A small audio frame classifier, trained from scratch: activation hardswish, batches of 256.
Rows from block 5, named by matrix and row number. Each number is 50 + 12 x the weight over the matrix's rms, rounded and kept within 0 to 99. All counts start at 0.
# fc1: squeeze-excite reduce (model.blocks.5.se.fc1.weight, 72x1152), inputs 462-538
fc1.0:53 56 63 49 42 69 57 52 42 99 40 45 50 49 52 52 78 73 83 58 99 53 47 56 54 51 58 42 50 41 53 56 48 59 53 51 48 53 65 90 63 60 55 34 45 59 77 55 56 43 45 39 61 50 38 54 84 58 99 69 42 40 82 47 39 58 51 56 39 53 45 44 99 57 50 94 45
fc1.1:58 58 52 50 57 56 55 53 47 32 44 56 46 57 61 42 66 36 50 48 37 53 52 60 56 56 70 59 51 48 31 50 51 52 50 47 63 50 54 44 47 46 36 56 71 55 57 49 61 58 64 60 47 54 74 50 35 52 17 74 71 73 73 53 53 62 50 57 55 49 52 62 20 49 54 33 57
fc1.2:64 50 42 58 57 54 52 59 39 44 50 58 55 49 51 44 54 40 53 44 17 51 54 60 53 52 31 55 45 48 36 51 52 54 45 55 60 52 46 49 46 42 38 53 59 51 67 57 55 61 43 53 33 53 64 50 58 45 40 61 62 69 43 57 50 54 44 64 58 53 51 70 00 54 50 53 47
fc1.3:43 49 54 42 38 76 52 59 49 81 56 48 37 46 46 52 63 44 50 58 62 50 61 42 47 48 55 49 49 49 73 47 48 55 49 38 45 47 56 71 48 30 58 47 21 49 59 50 49 46 58 45 35 47 41 49 52 61 00 56 47 37 73 52 52 47 55 50 48 49 43 45 69 55 52 80 53
fc1.4:54 58 49 47 49 54 45 43 31 58 44 51 52 50 51 50 49 57 57 43 21 51 45 48 49 49 23 48 50 47 45 51 50 49 54 48 50 51 48 49 53 68 43 52 33 57 37 51 44 42 45 51 52 50 37 49 41 41 18 57 51 43 45 49 51 51 52 46 54 51 49 56 00 44 54 45 43
fc1.5:49 56 56 51 58 70 61 52 33 70 49 44 48 45 53 39 77 54 36 54 99 51 50 52 56 52 91 50 50 48 73 49 51 58 52 53 48 58 49 57 50 48 60 53 68 52 49 55 51 56 70 50 49 53 62 53 68 64 16 70 51 73 78 47 47 49 52 59 49 54 43 35 99 62 57 95 49
fc1.6:51 49 49 50 48 48 49 50 47 49 51 51 49 50 47 49 48 49 53 49 46 49 51 50 50 49 39 51 51 51 49 50 50 50 49 49 49 51 49 49 49 46 51 50 42 50 48 49 50 49 48 49 50 49 50 51 46 50 49 49 50 49 48 51 51 48 50 48 52 50 51 50 48 51 48 49 50
fc1.7:49 51 43 50 52 50 47 54 41 40 56 49 55 48 44 51 39 45 52 47 37 49 49 47 49 47 08 50 48 51 49 44 48 49 47 50 49 53 43 53 45 05 47 53 27 46 36 48 47 50 43 52 49 49 49 48 29 43 51 40 51 49 17 52 56 41 48 37 57 47 53 51 39 55 45 51 48
fc1.8:44 55 54 49 45 35 50 28 60 58 48 49 38 47 58 39 59 54 41 50 50 52 49 52 50 50 76 49 41 48 44 46 50 42 51 47 40 48 47 33 52 78 52 54 50 52 42 47 48 41 44 50 51 52 52 51 35 59 26 53 46 48 64 51 40 54 50 58 44 53 57 49 27 48 55 46 51
fc1.9:50 49 50 47 53 40 51 43 44 41 46 53 58 56 52 50 46 48 72 50 54 52 46 49 52 50 69 53 54 49 39 52 51 54 52 50 47 46 50 57 49 51 43 45 61 53 47 46 58 46 47 54 58 51 53 49 44 44 66 50 51 46 34 51 51 50 49 59 48 51 51 52 36 39 49 40 51
fc1.10:74 50 54 55 52 26 54 47 56 85 40 52 59 56 63 52 52 57 39 44 32 53 48 63 58 60 60 48 52 51 47 58 52 47 54 54 62 49 48 35 56 48 35 53 61 56 63 56 50 68 50 50 63 54 66 53 47 54 38 59 62 72 62 52 46 64 56 71 50 48 46 50 31 45 50 38 43
fc1.11:56 57 58 48 46 61 58 32 54 85 49 54 45 55 46 53 62 60 61 59 87 52 48 55 56 56 56 49 39 46 87 54 52 63 56 56 50 54 56 55 57 45 76 56 49 54 38 50 51 55 50 45 71 48 62 58 76 66 47 53 44 62 66 46 46 42 53 47 41 48 50 39 99 66 52 99 44
fc1.12:55 45 50 49 51 41 53 61 50 51 49 50 53 55 46 57 34 52 62 54 61 50 49 52 51 50 41 48 60 52 49 57 51 50 50 57 58 51 55 43 52 35 52 49 57 50 54 51 55 60 48 50 61 51 56 54 66 48 63 34 55 51 36 50 49 50 51 47 46 52 52 42 70 46 42 62 43
fc1.13:56 54 56 52 46 56 58 51 33 76 49 50 53 54 59 43 69 50 56 47 41 54 57 61 56 53 18 52 46 48 52 50 54 53 52 52 53 54 48 71 54 51 52 40 64 54 79 54 48 57 46 55 38 54 62 53 42 58 36 74 53 63 70 52 47 55 47 71 46 56 49 56 29 53 57 70 49
fc1.14:48 47 51 49 66 64 56 70 65 22 41 42 58 49 58 50 67 43 56 44 82 51 63 51 53 51 99 55 56 47 31 57 51 64 47 58 46 60 50 82 52 44 39 44 80 50 65 56 54 57 69 58 50 56 59 54 64 57 95 61 61 55 60 51 46 57 40 67 40 55 46 45 99 41 51 35 62
fc1.15:38 52 51 50 43 54 51 48 50 68 52 55 43 43 33 56 53 54 74 56 57 48 44 45 47 52 49 44 55 50 62 52 52 55 54 52 55 49 57 27 55 38 83 47 26 55 64 47 52 46 47 49 67 46 45 48 76 46 57 52 44 49 49 48 56 47 55 43 50 50 46 44 86 75 52 93 40
fc1.16:49 52 50 52 52 57 47 52 51 55 42 49 44 47 50 46 48 55 48 46 36 48 48 50 49 49 28 47 48 49 41 51 50 48 53 48 50 49 49 53 52 54 51 45 49 51 56 50 48 43 46 47 53 48 41 49 45 44 64 52 50 39 40 49 52 47 50 49 52 49 46 52 45 51 53 43 52
fc1.17:46 55 58 45 53 45 55 40 39 81 48 50 38 47 51 51 57 56 77 60 99 48 49 54 58 51 75 49 50 41 71 47 50 56 52 55 46 54 56 49 55 30 59 42 30 51 72 50 60 59 35 43 59 50 55 56 59 61 57 54 49 68 78 49 43 49 48 45 44 55 44 40 33 72 41 99 47
fc1.18:43 42 47 43 60 67 49 48 36 42 50 45 53 47 51 49 53 50 70 48 70 49 45 46 47 48 39 47 51 47 51 51 49 46 52 50 58 48 49 55 47 38 46 35 59 50 47 49 56 44 51 53 44 50 43 49 49 43 77 47 48 43 44 49 56 46 48 47 48 53 48 50 32 39 49 52 53
fc1.19:57 45 44 47 55 67 50 48 48 46 55 49 59 57 47 51 47 44 49 46 47 48 54 46 45 50 08 50 41 48 49 54 50 53 49 57 49 50 39 68 48 43 45 52 62 44 42 45 47 41 57 50 47 48 34 43 58 31 69 55 41 29 47 46 49 47 51 43 34 43 43 49 39 45 50 49 48
fc1.20:63 53 49 51 57 35 48 44 42 47 51 51 47 45 45 43 59 53 27 50 35 52 51 58 50 54 57 49 36 49 56 48 49 35 58 43 56 48 54 39 50 60 47 51 66 51 41 52 49 59 44 51 47 54 60 53 68 47 22 58 56 61 14 50 52 50 47 45 55 52 56 40 27 57 56 57 47
fc1.21:43 45 51 47 58 52 51 52 56 65 49 45 38 51 48 47 47 55 48 50 39 50 45 48 46 48 31 53 49 49 65 48 52 45 49 50 53 51 44 51 49 35 50 49 57 42 55 52 51 52 44 50 43 49 45 51 46 48 57 44 48 42 53 50 46 41 49 50 53 49 52 51 42 41 55 54 50
fc1.22:56 59 54 45 60 53 48 67 54 42 38 42 47 52 51 51 68 54 48 49 94 54 54 57 49 52 85 47 45 50 64 50 49 50 52 53 50 57 59 74 54 77 31 40 78 49 67 58 51 53 51 58 41 53 44 54 52 54 64 57 57 46 33 51 49 60 42 52 48 56 54 42 99 36 54 62 55
fc1.23:59 55 60 55 49 49 53 67 61 70 42 47 46 53 61 35 70 49 32 39 43 52 60 59 54 57 77 43 47 51 40 51 46 47 51 49 50 57 49 77 54 66 28 39 72 52 94 60 49 59 44 52 39 54 50 53 59 56 41 77 58 63 72 52 39 61 48 64 47 54 43 57 87 50 53 41 45
fc1.24:45 50 49 46 48 50 47 50 51 45 56 43 29 52 51 48 50 46 51 49 60 50 46 46 45 48 68 47 54 48 61 48 48 48 46 45 42 51 48 52 48 38 56 58 49 43 49 48 52 42 60 50 39 48 41 50 43 57 19 52 47 39 41 49 45 43 49 51 45 48 47 54 71 37 54 49 50
fc1.25:49 48 48 42 49 60 53 31 48 60 59 51 27 53 51 53 59 51 45 47 15 50 48 52 50 54 50 50 39 51 80 52 51 45 57 52 56 52 46 27 53 63 69 49 68 49 66 51 49 35 49 47 54 48 36 56 68 48 07 46 44 47 76 48 48 48 51 57 37 48 45 42 00 51 53 64 47
fc1.26:65 59 50 48 52 48 49 43 48 26 37 53 56 54 59 54 57 56 54 48 45 54 46 62 58 56 60 53 48 44 27 51 51 60 52 58 56 55 50 24 54 53 39 51 57 52 50 54 47 55 52 57 60 58 72 52 40 57 31 50 69 62 46 53 55 53 53 60 53 55 52 64 11 46 50 39 52
fc1.27:50 54 44 51 55 46 45 46 59 39 54 52 58 52 46 55 43 42 47 51 35 50 53 48 49 49 00 54 49 50 35 50 51 39 54 49 57 47 55 30 45 41 51 51 27 55 52 49 48 46 43 53 58 49 42 48 30 39 43 58 46 40 28 49 59 54 48 41 58 47 55 61 45 60 43 39 49
fc1.28:59 60 57 52 58 35 54 53 64 40 47 55 55 58 55 61 51 57 54 48 97 54 52 57 56 60 99 51 58 49 45 55 52 60 52 52 50 51 58 44 55 50 37 53 65 47 52 56 49 73 59 55 63 54 77 53 32 70 73 43 61 70 73 51 52 63 56 51 46 51 47 51 99 37 56 31 57
fc1.29:41 44 49 53 49 61 47 44 44 23 56 51 61 51 49 51 43 41 53 47 45 49 55 45 46 47 53 53 55 51 50 50 51 53 42 55 48 51 41 51 48 57 49 53 57 42 43 50 50 48 56 55 49 48 32 51 54 50 68 43 45 43 47 53 49 44 42 52 52 47 58 54 37 52 50 27 50
fc1.30:39 43 51 52 50 51 52 42 41 82 45 47 53 50 52 45 58 57 73 45 75 51 41 50 47 50 57 42 50 43 53 52 51 56 54 55 51 46 48 49 55 61 66 47 70 53 53 50 61 43 56 47 59 50 46 50 79 52 54 62 41 44 68 48 46 52 50 65 42 51 44 46 36 61 51 72 42
fc1.31:60 57 52 54 67 32 60 61 54 69 42 49 54 54 65 49 69 54 38 38 39 52 55 61 58 56 95 48 44 50 37 53 51 44 56 57 62 50 49 35 48 63 28 56 99 51 74 66 58 71 49 58 50 57 75 54 57 62 40 72 61 80 53 51 43 68 53 62 43 48 46 56 21 38 63 42 48
fc1.32:44 54 56 45 49 67 55 41 48 88 58 53 34 52 44 55 58 48 70 54 77 49 49 49 51 50 69 44 60 47 60 52 51 54 49 49 53 47 59 44 53 63 72 43 32 54 75 48 51 56 49 42 50 47 49 49 69 50 31 47 45 57 99 45 43 55 57 48 42 48 47 38 45 53 46 84 42
fc1.33:42 52 54 48 47 45 50 72 71 37 54 44 64 51 51 46 49 65 58 53 92 48 55 46 45 47 89 46 59 50 40 53 49 56 52 54 41 52 51 64 50 42 48 45 46 45 46 50 55 45 54 48 58 48 41 51 62 50 99 34 47 39 70 46 51 53 46 49 43 52 51 40 99 40 45 35 53
fc1.34:80 64 49 52 56 40 53 52 38 33 44 47 51 59 62 51 64 58 52 47 44 54 51 63 58 55 71 51 39 45 38 52 52 60 50 52 56 53 45 41 51 44 32 50 67 54 50 55 51 64 50 54 51 53 81 51 31 53 47 63 66 74 56 52 52 57 47 51 43 48 49 65 12 40 52 41 54
fc1.35:40 54 48 50 50 51 50 56 60 54 46 51 47 49 42 50 48 63 61 60 48 49 53 46 50 49 55 42 40 50 55 52 51 51 59 51 48 51 53 61 54 35 62 50 42 53 46 46 44 47 35 49 69 48 38 51 73 45 90 52 49 41 42 47 50 43 53 45 50 49 57 48 99 61 50 64 43
fc1.36:52 49 47 52 50 50 52 58 55 50 46 47 63 54 50 54 56 53 66 52 58 51 57 49 50 50 82 51 54 51 42 52 51 61 52 53 45 54 51 79 51 30 51 44 54 50 42 50 47 40 57 53 63 49 46 51 58 52 75 48 50 50 56 50 52 55 48 50 43 50 50 42 89 63 47 50 53
fc1.37:46 56 46 50 48 65 48 33 31 44 52 46 37 45 47 60 53 47 81 57 59 54 41 49 51 46 14 52 43 47 56 46 50 46 51 51 55 48 56 21 49 65 52 47 36 55 35 47 45 44 38 44 51 49 49 50 47 49 47 52 42 45 41 49 48 44 52 34 41 51 52 47 00 52 45 72 50
fc1.38:48 44 49 53 44 46 50 39 46 67 58 47 56 47 48 57 41 48 30 50 48 50 46 44 47 50 11 53 42 48 53 50 49 42 44 47 50 45 56 39 43 60 55 55 34 50 44 50 45 50 56 42 33 48 48 49 44 56 45 45 48 45 89 50 46 59 56 50 46 46 44 59 29 46 42 49 44
fc1.39:65 48 60 47 48 44 56 43 45 60 42 49 45 54 61 42 59 65 52 44 66 55 53 55 54 57 50 49 50 45 33 60 52 48 56 51 58 52 49 14 57 42 47 44 78 56 68 60 59 55 60 49 68 56 49 54 82 49 68 63 62 47 45 55 44 66 48 60 53 52 43 47 21 48 55 36 49
fc1.40:50 57 49 48 53 53 51 45 49 37 50 48 57 56 52 49 47 55 52 49 58 50 47 51 51 49 46 50 52 50 35 48 52 49 48 51 44 50 44 26 46 44 44 50 58 48 51 50 46 49 49 51 57 49 51 47 31 49 73 48 48 57 35 50 50 50 52 45 49 48 50 50 50 43 53 36 55
fc1.41:71 54 51 58 51 61 50 71 47 55 39 51 58 55 58 43 55 49 71 49 36 52 54 61 55 53 47 53 50 49 43 47 50 62 47 53 48 64 45 60 57 45 35 52 66 53 79 54 52 49 48 60 37 51 46 52 46 44 51 73 71 60 55 54 49 53 44 60 64 54 44 58 30 46 56 46 42
fc1.42:61 52 58 52 51 44 53 49 44 65 43 53 47 54 50 50 59 57 52 55 52 54 47 56 57 58 44 53 50 53 44 53 55 50 57 55 48 54 53 44 61 71 54 53 62 53 63 56 53 53 51 54 49 55 53 57 58 52 27 63 56 58 54 50 52 59 48 72 54 56 53 42 36 54 60 54 49
fc1.43:54 54 52 56 42 30 50 50 53 51 63 54 52 51 46 53 41 47 51 56 32 49 43 48 52 50 24 53 50 52 71 50 50 42 50 47 54 44 61 53 50 60 49 60 40 54 31 50 47 53 46 51 53 49 47 50 64 49 13 42 55 46 62 52 54 50 53 50 62 47 55 47 09 55 48 52 43
fc1.44:51 52 51 50 48 53 48 34 38 68 44 51 52 52 51 52 45 61 68 48 37 51 44 51 53 49 33 47 51 46 34 51 51 51 51 51 51 51 48 40 53 51 53 53 33 54 61 49 46 48 38 46 59 48 52 47 55 47 61 57 43 53 48 50 50 52 50 48 49 47 53 45 02 48 49 46 47
fc1.45:56 47 59 50 44 42 55 39 48 99 43 51 56 46 50 52 45 65 67 56 54 49 49 56 56 54 56 46 51 47 48 58 52 58 57 61 58 52 54 26 61 48 65 50 57 56 70 57 60 59 46 41 76 50 46 55 91 48 99 58 47 51 60 51 51 54 47 73 46 48 49 39 23 70 52 82 38
fc1.46:44 51 47 44 44 58 48 38 53 66 50 51 38 48 41 57 52 54 61 56 56 49 43 46 48 47 32 45 43 45 73 49 49 53 50 50 48 48 54 49 54 45 62 48 28 52 43 44 50 43 41 40 57 49 41 50 56 45 54 47 42 36 42 48 49 37 51 44 49 48 53 53 44 57 46 83 43
fc1.47:66 56 53 47 58 36 62 40 57 45 38 45 45 54 60 42 74 60 52 53 64 55 49 68 62 56 91 51 40 47 65 50 51 55 59 58 51 59 46 45 57 76 45 43 92 51 57 60 59 52 56 51 62 55 63 57 53 57 84 66 71 71 65 52 47 60 42 73 43 52 52 52 31 47 59 85 54
fc1.48:48 50 44 52 55 64 46 54 23 51 52 52 51 47 50 47 39 41 56 49 13 49 54 52 48 45 00 48 45 48 40 47 48 46 47 49 52 53 44 49 50 42 43 48 44 45 61 48 45 49 41 52 52 49 45 46 31 30 59 51 50 42 43 51 51 36 49 49 61 50 50 51 06 52 50 37 41
fc1.49:52 60 57 47 56 55 53 49 54 53 39 50 49 51 47 50 54 61 63 49 86 49 41 50 52 50 49 48 58 46 29 49 50 52 53 49 45 50 43 57 48 55 43 56 35 51 47 48 49 56 43 44 50 50 56 48 37 48 56 51 46 48 39 48 49 49 53 42 45 50 50 41 82 40 52 53 53
fc1.50:49 48 51 49 49 63 53 49 44 78 55 46 32 48 56 58 68 47 56 53 55 52 48 59 50 54 57 44 44 42 64 53 49 55 50 57 43 51 56 47 60 67 56 48 55 52 72 54 49 57 61 45 57 52 62 52 59 64 38 47 54 62 97 49 50 51 58 63 37 52 40 53 19 52 51 71 42
fc1.51:49 50 50 50 49 47 48 50 61 45 53 49 41 52 51 53 49 48 54 52 60 48 53 51 48 50 49 52 55 49 47 50 50 51 48 50 47 49 50 43 50 54 47 59 46 49 50 48 54 55 52 48 47 49 48 50 28 52 42 47 50 51 58 50 53 51 50 50 49 48 48 50 45 56 49 43 51
fc1.52:47 53 55 50 55 48 51 53 66 46 47 47 48 46 54 54 58 59 70 55 85 49 47 53 51 50 80 48 65 49 39 53 49 50 46 59 46 50 57 45 53 56 52 44 47 51 64 47 51 46 51 49 58 52 50 50 43 53 71 39 47 51 45 49 45 57 51 53 44 54 49 52 42 39 47 43 59
fc1.53:44 43 51 52 52 60 53 37 37 76 54 48 45 45 55 47 51 49 61 46 45 51 43 54 50 51 53 47 48 44 42 52 49 58 48 63 49 59 44 00 55 48 65 50 59 46 59 48 53 52 54 50 60 51 58 50 79 49 66 55 45 58 50 48 49 48 51 58 41 48 43 48 00 62 52 57 43
fc1.54:57 50 50 53 42 41 55 55 51 38 46 54 55 52 54 44 42 47 61 38 07 50 53 54 51 52 82 51 60 53 17 53 49 53 45 51 51 54 40 42 44 14 32 46 35 50 73 48 42 52 45 61 43 50 55 50 39 52 36 55 63 50 41 55 55 58 46 56 56 48 49 59 21 35 47 10 52
fc1.55:45 53 51 49 48 46 51 54 50 43 57 51 45 49 47 55 49 47 49 58 62 50 49 50 49 49 51 54 50 53 68 46 49 47 48 49 51 54 55 46 50 66 52 51 44 47 41 49 49 50 49 50 51 51 49 52 26 52 71 44 48 53 60 51 52 43 47 45 54 51 53 46 58 49 47 61 52
fc1.56:62 57 57 58 43 56 56 56 37 56 37 57 58 54 52 42 57 47 65 48 39 52 52 57 54 51 47 55 61 50 23 52 50 56 48 56 58 50 55 45 50 34 38 50 37 58 71 56 46 53 53 52 45 51 49 48 59 53 54 63 63 58 45 55 52 60 50 64 58 54 48 61 34 54 46 47 47
fc1.57:50 50 51 50 52 48 51 56 62 43 50 49 41 50 49 43 48 53 35 47 50 50 51 50 50 50 74 50 52 49 47 48 50 46 49 46 49 50 49 61 46 33 52 50 41 47 42 50 48 50 57 50 40 49 51 50 15 51 10 41 50 51 47 47 50 47 53 45 50 53 52 55 96 45 48 42 53
fc1.58:60 47 50 47 47 62 54 51 40 80 71 56 33 42 44 71 50 50 67 58 71 50 42 60 50 49 11 56 42 49 99 51 50 57 50 55 49 52 55 27 57 74 71 56 37 49 49 47 42 50 60 46 59 47 50 54 62 56 33 28 47 50 93 47 62 41 53 53 46 46 53 41 00 54 46 99 43
fc1.59:35 40 46 41 51 77 51 58 54 50 54 41 58 45 36 51 49 58 56 57 89 47 58 43 45 46 71 47 44 45 69 50 49 52 53 47 35 43 51 99 45 47 62 51 42 45 31 37 53 39 48 41 43 44 39 50 67 50 87 44 44 29 66 47 54 40 51 40 41 51 49 29 99 59 43 75 53
fc1.60:62 53 37 53 55 46 43 59 44 25 54 51 54 52 50 63 39 40 44 47 39 48 53 52 51 48 26 49 49 48 52 46 47 57 43 53 52 50 50 47 39 32 43 54 41 47 55 43 44 48 52 54 46 47 49 46 21 45 51 35 61 45 46 49 58 47 47 39 62 47 52 68 30 46 45 37 49
fc1.61:51 56 65 49 42 45 55 41 56 72 52 54 41 50 50 52 60 56 45 62 72 51 45 52 54 54 79 56 52 53 66 56 52 52 53 47 52 48 63 36 59 80 54 57 41 53 39 53 59 50 44 46 53 50 49 54 49 69 39 55 44 48 99 51 52 52 47 54 48 51 49 44 66 48 49 72 48
fc1.62:60 53 50 52 48 51 51 44 47 51 51 53 56 53 55 58 55 52 66 52 78 52 45 59 51 53 38 57 49 51 58 53 53 58 51 52 53 48 57 59 55 50 44 55 54 53 43 53 54 45 49 53 58 54 49 54 55 60 65 49 57 46 53 53 60 55 46 54 48 52 55 58 19 48 47 49 50
fc1.63:59 52 55 53 64 54 54 65 32 57 43 51 57 57 62 47 64 51 45 46 62 52 53 62 60 54 56 51 55 51 36 47 51 56 49 64 54 57 46 47 54 49 28 55 89 48 57 61 49 71 53 60 54 59 80 53 31 52 52 59 61 85 54 53 49 56 53 75 52 53 47 55 37 47 54 42 47
fc1.64:41 43 49 47 43 65 51 32 16 79 48 50 44 44 48 54 58 49 67 58 35 50 44 49 49 50 00 47 44 43 70 47 50 52 54 49 59 48 49 36 55 55 63 52 28 56 44 48 48 46 35 44 59 48 51 47 50 47 39 59 39 48 49 48 59 37 54 51 46 49 46 51 00 62 51 93 41
fc1.65:50 42 46 47 52 62 45 50 27 35 58 51 50 48 46 54 34 44 57 49 43 50 48 47 49 48 11 51 54 49 35 50 50 50 45 50 44 47 50 36 49 60 55 56 25 48 43 47 49 46 48 50 44 48 46 48 28 37 50 36 46 43 77 48 52 46 52 38 50 48 49 42 31 46 44 31 49
fc1.66:73 52 54 56 64 50 55 43 42 57 40 50 46 53 66 42 72 59 44 42 56 52 54 65 59 57 99 49 51 45 41 52 50 58 52 51 56 53 45 54 50 53 28 45 83 50 69 57 54 70 57 53 37 57 74 51 42 59 74 54 69 68 71 54 43 61 49 59 44 49 46 65 48 31 53 39 57
fc1.67:41 56 58 49 56 49 51 53 83 79 45 50 52 49 52 52 59 66 51 49 90 51 56 49 49 51 82 41 49 47 50 55 51 55 57 53 55 54 53 61 56 55 67 49 60 49 58 49 48 46 55 41 63 50 31 58 56 56 79 46 46 41 62 47 44 44 47 50 43 53 51 42 99 59 56 57 59
fc1.68:50 44 48 49 47 57 52 48 50 71 56 53 41 52 45 55 43 51 55 49 42 50 43 47 48 49 42 46 51 52 50 52 51 48 50 49 56 46 56 50 52 45 55 42 45 52 51 49 49 44 49 47 52 50 47 48 62 41 40 43 44 48 67 48 47 52 54 49 47 49 48 45 20 52 41 47 44
fc1.69:41 55 50 50 61 46 53 56 43 27 45 47 34 49 55 46 67 43 25 49 78 49 53 52 50 53 99 47 48 52 44 51 50 44 51 47 48 51 51 78 44 40 46 37 69 52 44 52 56 55 50 54 46 49 60 50 42 55 37 54 44 65 48 47 38 58 49 36 49 55 49 42 99 41 53 43 55
fc1.70:51 50 49 51 45 46 45 42 53 47 49 54 50 50 49 50 47 51 44 48 28 51 50 48 47 48 00 52 46 50 46 49 50 50 48 46 51 50 48 35 50 37 53 52 32 50 44 47 44 45 49 49 44 51 43 49 20 51 20 48 49 43 47 51 51 49 51 48 54 50 53 58 33 54 49 39 52
fc1.71:50 52 50 49 51 49 49 48 65 53 49 49 46 48 47 50 48 51 43 52 48 48 47 49 51 49 39 52 46 51 56 46 50 49 50 50 49 51 49 54 49 41 51 50 41 51 41 50 49 51 45 50 51 49 49 50 44 54 46 46 50 48 32 50 54 49 50 42 54 49 52 50 46 54 48 56 50