{"arch": "mobilenet_v2", "noise_aug": 0.01, "activation": "hardswish", "channel_attention": "se", "depths": [2, 4, 4], "wave_channels": 96, "wave_strides": [5, 2, 2, 2, 2, 2], "label_smoothing": 0.05, "init": "torch_default", "optimizer": "ademamix", "ema_decay": 0.99, "lr_schedule": "cosine", "final_lr_fraction": 0.01}
Rows from block 4, named by matrix and row number. Rows with one number belong to one channel. Each number is 128 + 32 x the weight over its row's rms, rounded and kept within 0 to 255. All counts start at 0. Numbers have three digits each. After the name is the row's rms in percent of the matrix's.
# convs0: expand pointwise conv (model.blocks.4.convs.0.weight, 1152x192x1), inputs 39-77
# convs2: project pointwise conv (model.blocks.4.convs.2.weight, 192x1152x1, transposed), outputs 39-77
convs0.676 099:110101170109003088096176110133144113189117128115157108145155088115178092076127154129122148154091147184110159132123089
convs2.676 069:095104144152084095125184122148150101133103153131141081147097084123132094058189139128112114166065088162142136116165101
convs0.677 051:086172146133029147129133096116068128151057146099098102080111106056130160192080125120133136124121135178144083097166044
convs2.677 039:168083103136160106125108151140078108107163107067115097198146118157159132143159149133145154161143117113142124113160091
convs0.678 153:120113152147069109134136110103089134123108154177069084210116126141121118109126075088123111147108123133150124163182142
convs2.678 136:163173101115195140099143151125161098100089146107105130142142141168157121054164156159218114199084119159110183160142101
convs0.679 121:145053154131149156148119146117163125122154073161180155174160131188135114076201086184148193151069096104151080147086139
convs2.679 090:035144186164102145149168095133081166133143138095149109086121116109118158203090120091107153092118135122105107154063165
convs0.680 062:124125142184106122086122145117180071109133125119140101132130118110090075067158135094133140182016142077125153148212109
convs2.680 050:126175118091178100092130114149098129083088166165125127119162118184115185160125082124143147089114171138162111184103121
convs0.681 158:133093085111086132120139103136109106153091137131112150162103118154123137124111106151181103094112100217215193091131119
convs2.681 066:113146158172096146131122126149119158131111137072140052096146146082194071130103152076158169170124085124114114123124096
convs0.682 110:121088143098101132162070109091049209113134130128143116125075132128066140129164074151063133164112125129094181173164103
convs2.682 147:144141131130126127144075193157144111124143116101127102095083074151151129053156114142163059183120089145132127157170111
convs0.683 054:140145136111155146143124130178119137111128154119160119083158096052134108138117148135095095138181140097042092194080188
convs2.683 036:121179120196156116097132114126101129084133150136121122142125128170135089112130089122162180085117110181145130139142125
convs0.684 069:141081075116217093134106075183157130115107107129190118151163133126122099111124135115163102086157119124118107114102166
convs2.684 052:187181157126098142103123168144168156107075155139135109088177125089112091075134144121154124154163134182108173181111094
convs0.685 105:119128094070227102138126143125122109121144130143085124086084086168126126154099146121120164066149156126121113141090161
convs2.685 049:119129153157057066166189108154078081102128184149153087150118139215132123058201133114128111149070103169145180136165102
convs0.686 054:139147094069184104111140121134138075184087121125149109130131120144138122115102123126190142038168145155114083137073141
convs2.686 046:096185141113111161149083105111165135097120170161101092119101128143126074154120114122117127199083072162116146126156205
convs0.687 076:129142106087183065128131125160134105153112148102170134113166164153117147115172159121110113127114138094156124117143151
convs2.687 055:157122126131142102099164170146130178110095101129141169105123136085098115117117167123109151138114151138090127192126053
convs0.688 048:134148083123088119107171080056115145146083214135077151103076047100115148157126105170077119178094119156165181154197110
convs2.688 060:174113173186125101146116204153136096125161065105159113095104088121151111078156128139120089090132108140120104167083107
convs0.689 021:145122107147068177106152161071101178120133119083152098114073146124127142165107128142156163147144077123136175146103036
convs2.689 027:146130114139125141150115122116105135094129149162073134105105160202143158140089147107152120129181123147113168104134177
convs0.690 065:126149160121122112129132098132164081145070141144091076161129082113154075121123134091172131112090121190137116165132153
convs2.690 067:148211098143105143093115083098109143115118199138056110131111133165184115122122131062144098174165081165141179095169121
convs0.691 071:153139107131075156114069078130104161124134112152107096168104091082114106060130122103106088172060113159124175185195115
convs2.691 057:098074106126155094121090195073127095117202120121149124188180106111116137115151114154125118113153065112113090095090104
convs0.692 093:097130164144036128124131141157114153123113094124074112183137107122156121106139117133111100120127140179215179124167120
convs2.692 096:134079173124126090131137131116118151143131119117173132077192105094116141148120141131128157064152173155123106173097097
convs0.693 062:130114132113086121162144213078140122147173145143191081152099123174118154094165091119059188204060127070147108166130090
convs2.693 024:185123105139174149146156163146135102094106092201129106145176104138166149144151130133176127133109072138146130067156088
convs0.694 197:102109098093069114163145120103074124172076148082058159158114112120107164177075111156121129095140116147206151110179089
convs2.694 254:110160156160123145091073145112107097112128150132118088101126098126131106129119090157086111114080093157145124096113101
convs0.695 109:131150109162195116136094085116128096089106122195133100170119182123087049108147106116145116092104095118111135131162171
convs2.695 041:141109119158104122116151127091048156122195155130111085163106138207114143135154111122084148135195087107131150103121127
convs0.696 215:152123160154166157138084164140203070081158146162191142125171145125113132152130161135121117099179159109115113095105196
convs2.696 188:147163057184177124126067125136195110119101145107146127134151168103163132130068111124122124135155060129150149085135131
convs0.697 077:156148141145098193124114125144164107136112135100098125138151153125172114152139126142200109102140076202155163078140105
convs2.697 047:069135183144087154105140103079065153091175126127110078105142093140107154177109111114099148109144142164122120162064169
convs0.698 055:169128128083210128149121138126119149135134117163150110127127112180145117109134156121152151117139147099104084189097182
convs2.698 035:095101137151156095101163088130070157163133091142142160155129124170120187119152121157134134049145160166108144135087152
convs0.699 041:115159130092162165127113090103124144140158163099140115108165104118145116101125094088171111153168157108079132170104134
convs2.699 028:117100121138140153150131198161184113115125115124151122098132120062080136112113129138087115163094127060143126105151158
convs0.700 069:210047098118134152135137171116182078127127130157131170137063140182096141093180131120143123090135147131212160120134131
convs2.700 061:182080124129165159118131189143108147073180065088114139136159093126134129116171169149163133160140161124115121181137101
convs0.701 088:125206173095093138149147086120108175118088186120038150084130118086154129219058145109158134086162102220125148124138151
convs2.701 058:151055134151133103128173156122123092145160110094168128182131156131131175090162102126110134152119164054156110101157095
convs0.702 044:148154150058135106144132118128136159096095106067151085099115083095146171190117132124125190057183124162113104104075137
convs2.702 031:095171142155073191155106106141111140120088098154158092111081102136145149158049138108154152035114057160136103123118096
convs0.703 127:137118090100096127162151111102106200135153126115169149121087083092093103135172132155154118145146132145073134196111105
convs2.703 211:077174100142179141112056137096168127117150150102118113102161115120160109117092078140116097160110050143117135105142131
convs0.704 053:126082096120087101118133199105170103146178145137209112139148142139149141097167120145118117187132198082108078142096095
convs2.704 054:170085135155103130086122168138134136109115103128126127140107116158190107040165143110164104149091099157191126126164082
convs0.705 054:139128096088176136112161160153184096110167164163135137102099094153126132096160161167122144103136155079109118136099123
convs2.705 031:057155091077136148137106092137212108107070136147128189099121151084117149143058122142112095140081121078125112101125159
convs0.706 379:120098129129207107131104134113138097111124121155142104142114143178115113092110116139126121095141166082102117166137181
convs2.706 323:110167110190146157117123138083052084089150129102118069190126119195133121107141133072099149141143041162129143103119147